A small image diffusion model, trained from scratch.
Model: 3.53M parameters, norm layernorm, patch size [2, 2].
Data: trained on crops of objects in photos (Visual Genome), 123503 training examples, 18.9 epochs.
Rows from block 4 of a small image diffusion model, named by matrix and row number. Rows with one number belong to one neuron. Each number is 128 + 24 x the weight over its row's rms, rounded and kept within 0 to 255. All counts start at 0.
After each neuron's rows are labels from the 100 images, of 14976 (inputs lightly noised), where the neuron reaches its largest size: "patch colour" is the nearest of a few named colours to the mean colour under the peak; "peak at" is the part of the image that holds the peak. Only what is clearly more common there than usual is listed. The data: crops of objects in photos (Visual Genome).
# gate: MLP gate (model.blocks.4.mlp.gate.weight, 336x128), inputs 0-63
# fc1: MLP up (model.blocks.4.mlp.fc1.weight, 336x128), inputs 0-63
# fc2: MLP down (model.blocks.4.mlp.fc2.weight, 128x336, transposed), outputs 0-63

gate.147 [149 139  73 166 115 153 148 110 154 141 127  91 127 110  84 155 123 119 178 108 133 163 104 121 136 120 136 159 116 160 162 148 110 147 104 135 121 159 157 132 144 163 120 182 134 143 153 112 146 147 128 144 137  91 129 114 105  94 119 133 109 121 142  81]
fc1.147 [122 126 114 164  90 153 138 108 126 129 138 108 110 104 104 153 136  98 168  93 141 134 131 159 145 127 161 128 103 168 143 147 128 126  95 155 140 136 157 145 124 141 105 169 128 129 160  97 130 140  99 162 124 116 101 140 139 159 102 133 127  70 173  63]
fc2.147 [118 127 147 118 160 144 151 136 136 131 183 121 135 138 115 110 130 134 147 125 128 164  88 137 169 104 127 178 141 148 109 133 187 135 142 120  78 133 116 144 138 110 124 114 150 135 110  82 159 162 129 128  91 117 130 126 176 164 154 115 138 139 156  77]
patch colour: brown
peak at: bottom centre

gate.203 [104 127 156 104 141 107 126 161 175 156 132 141 100  98 108 104 139 149 116 127 139 115 131 105 101 140 136 155 151 130 129 146 150 129 125 108  94 124 101 129 106 115 125 160 136 142 129 100 141  90 162 110 145 175 143  85 127 164 126 132 138 115 105 191]
fc1.203 [133 108 145 140 132 124 143 177 149 167  93 118 101 114 104 103 152 130 124 135 118 120 146 135  89 162 127 130 114 127 140 121 161 136 134 114 140 113 130 130 148 120 108 156 121 145 137 152 166 125 166  93 170 140 134 137 110 170 126 128 128 123 180 175]
fc2.203 [128 148  91 130  91 135 112 151 125 160 151 107 139 135 144 123 128 136 120 137 120 102 167  69 140 103 124 155  97 136 137 110 138 115 165 128 132  93 148  96 106 145 150 112 117 129 116 127 129 107 128 141  86 137 118  71 153 175 132 138 157 179 164 193]
patch colour: grey
peak at: bottom centre

gate.248 [113 176 136  98 112 117 123 139 110 119 175 139 129 113 144 158 105  85 138  98 100 120 165 115 107 110 136 112  89 141 140  50 161 176 107 128 119  88 152 128 144 116  78 146 116 155 122 145 102 119 122 126 112 127 137 132 165 131 152 166  59 101 136 159]
fc1.248 [103 151  98 128 121 113 127 125 120 128 134 132 112 159 149 159 155 159 146  95  83 159 137 136 112 123 101 107  92 117  39  67 127 173  94 128 141 110 137 152  80 137  71 160 157 135  89 176 133 136 114  96 115 111 111 113 156 148 147 137  74 135 115 116]
fc2.248 [149  94 121 122 167 159 139 152 139  98 179 119 108 133  76 134 108 121 119 122 115 112 137 108 114 133 125 105 141 147 115 134 153 207 100 132 133 130 112 125 213 115 162  90 131 164 116 159 110  87 126 123  74 151 119 151 166 127 171 108  75 153 145 105]
patch colour: red
peak at: top centre

gate.206 [123 122 142 183 148 128 143 128 154 135 114 120 121 133 120 142 123 162 108 108 113  89  80 152 126 122 102 133 127 109  59 150  97 140 137 119 120 110 113 128  63 151 135 115 144 119 128 124  93 141 155 107  32 127 145 114 104 128 131  98 140 126 100  86]
fc1.206 [122 131  93  96 140 118 125 165 155 108 144 134 118 124 107 120 122 125 154 203 119 140 159  97 139 113 126 112 111 137 168 160  94 102 135 204 132 127 123 159 211  93 136 156 127 108 112 139 167 119 108  91 142 115 125 101 122 114 153 192 155 141 130 123]
fc2.206 [141 114 142 127 116 139 144 135 128 162 135 118 105 126 151 143 110 149 106 186 130 111 139 146 155 137 158 134 101 126 119 154  54 127  70 155 126  77 124 159 158 118 133 134 107 131 151 120   3 133 163 129 109 104 136 128 178 115 143 147 138 124 125 125]
patch colour: white; cyan
peak at: top centre

gate.141 [161 138 116 122 112 134 131 106 109 125  93 127 131 145 150 177 164 127 153 150 109 138 141 176 156  81 133 122 112 138 135 114  96 136 132 137 189 122 112 143 140 149 139 102 148 128 114 165 138 184 131 104 119 110  87 162 146 115 136 156  71 115 182  90]
fc1.141 [141 131  98 128  86 142 125 138 122 140 100 117 154 122 132 146 153 110 183 162 139  97 116  92 129 103 112  96 130 127 133 110 125 124 141 157 164 135 133 147 166 148 136 107 155 115 140 169 124 140 148 121 124 129  88 150 144  96  86 138  88 133 164  73]
fc2.141 [108  87 163 155 138  80 139 122 128 104 106 131 137 129 134 119 161 155 137 141 141  81 143 103 115 159 112 154 139 136 114 135 140 128 186  96 173 124 147 123 124 126 105 113 124 131 108 124 115 192 129 125 123 159 166 165 125 120 113 119  68 120 130  88]
patch colour: pink
peak at: top centre

gate.220 [168 123 163 162 112 151 136 109  89 130  97 117 139 137 129 127  99 130 187 149 138 122 125 174 125  89 114  95 141 112 149 122 178 104 128 172 141 134 133 137 134 113 140 125 144  89 122 160 136 161 110 135 102 107 145 193 136  98 110  85 125 134 104 102]
fc1.220 [117 154 132 145 128 140 127 153 139 122 136 113 127 111 130 168 128  88 125 143 139  65 129 157 102 175  88 132  68 117 132  95 130 152 107  84 136 132 153 121 143  87 131  85 140 117 130  94 125 132 118 120 103 121 107 126 108 131 155 154 140 123 183 136]
fc2.220 [140  83 183 107 128 160 141 122 124 120 157 114 138 122 150 144 172 154  96 148 104 124 120 106 146 128 141 122 143 124 113 117 128 140 156 104 130 149 142 108  90 197 107 133 121 146 117 134 129 148 141 121 143 133 161  93 157 171 132  63 122 135 178  92]
patch colour: brown
peak at: bottom centre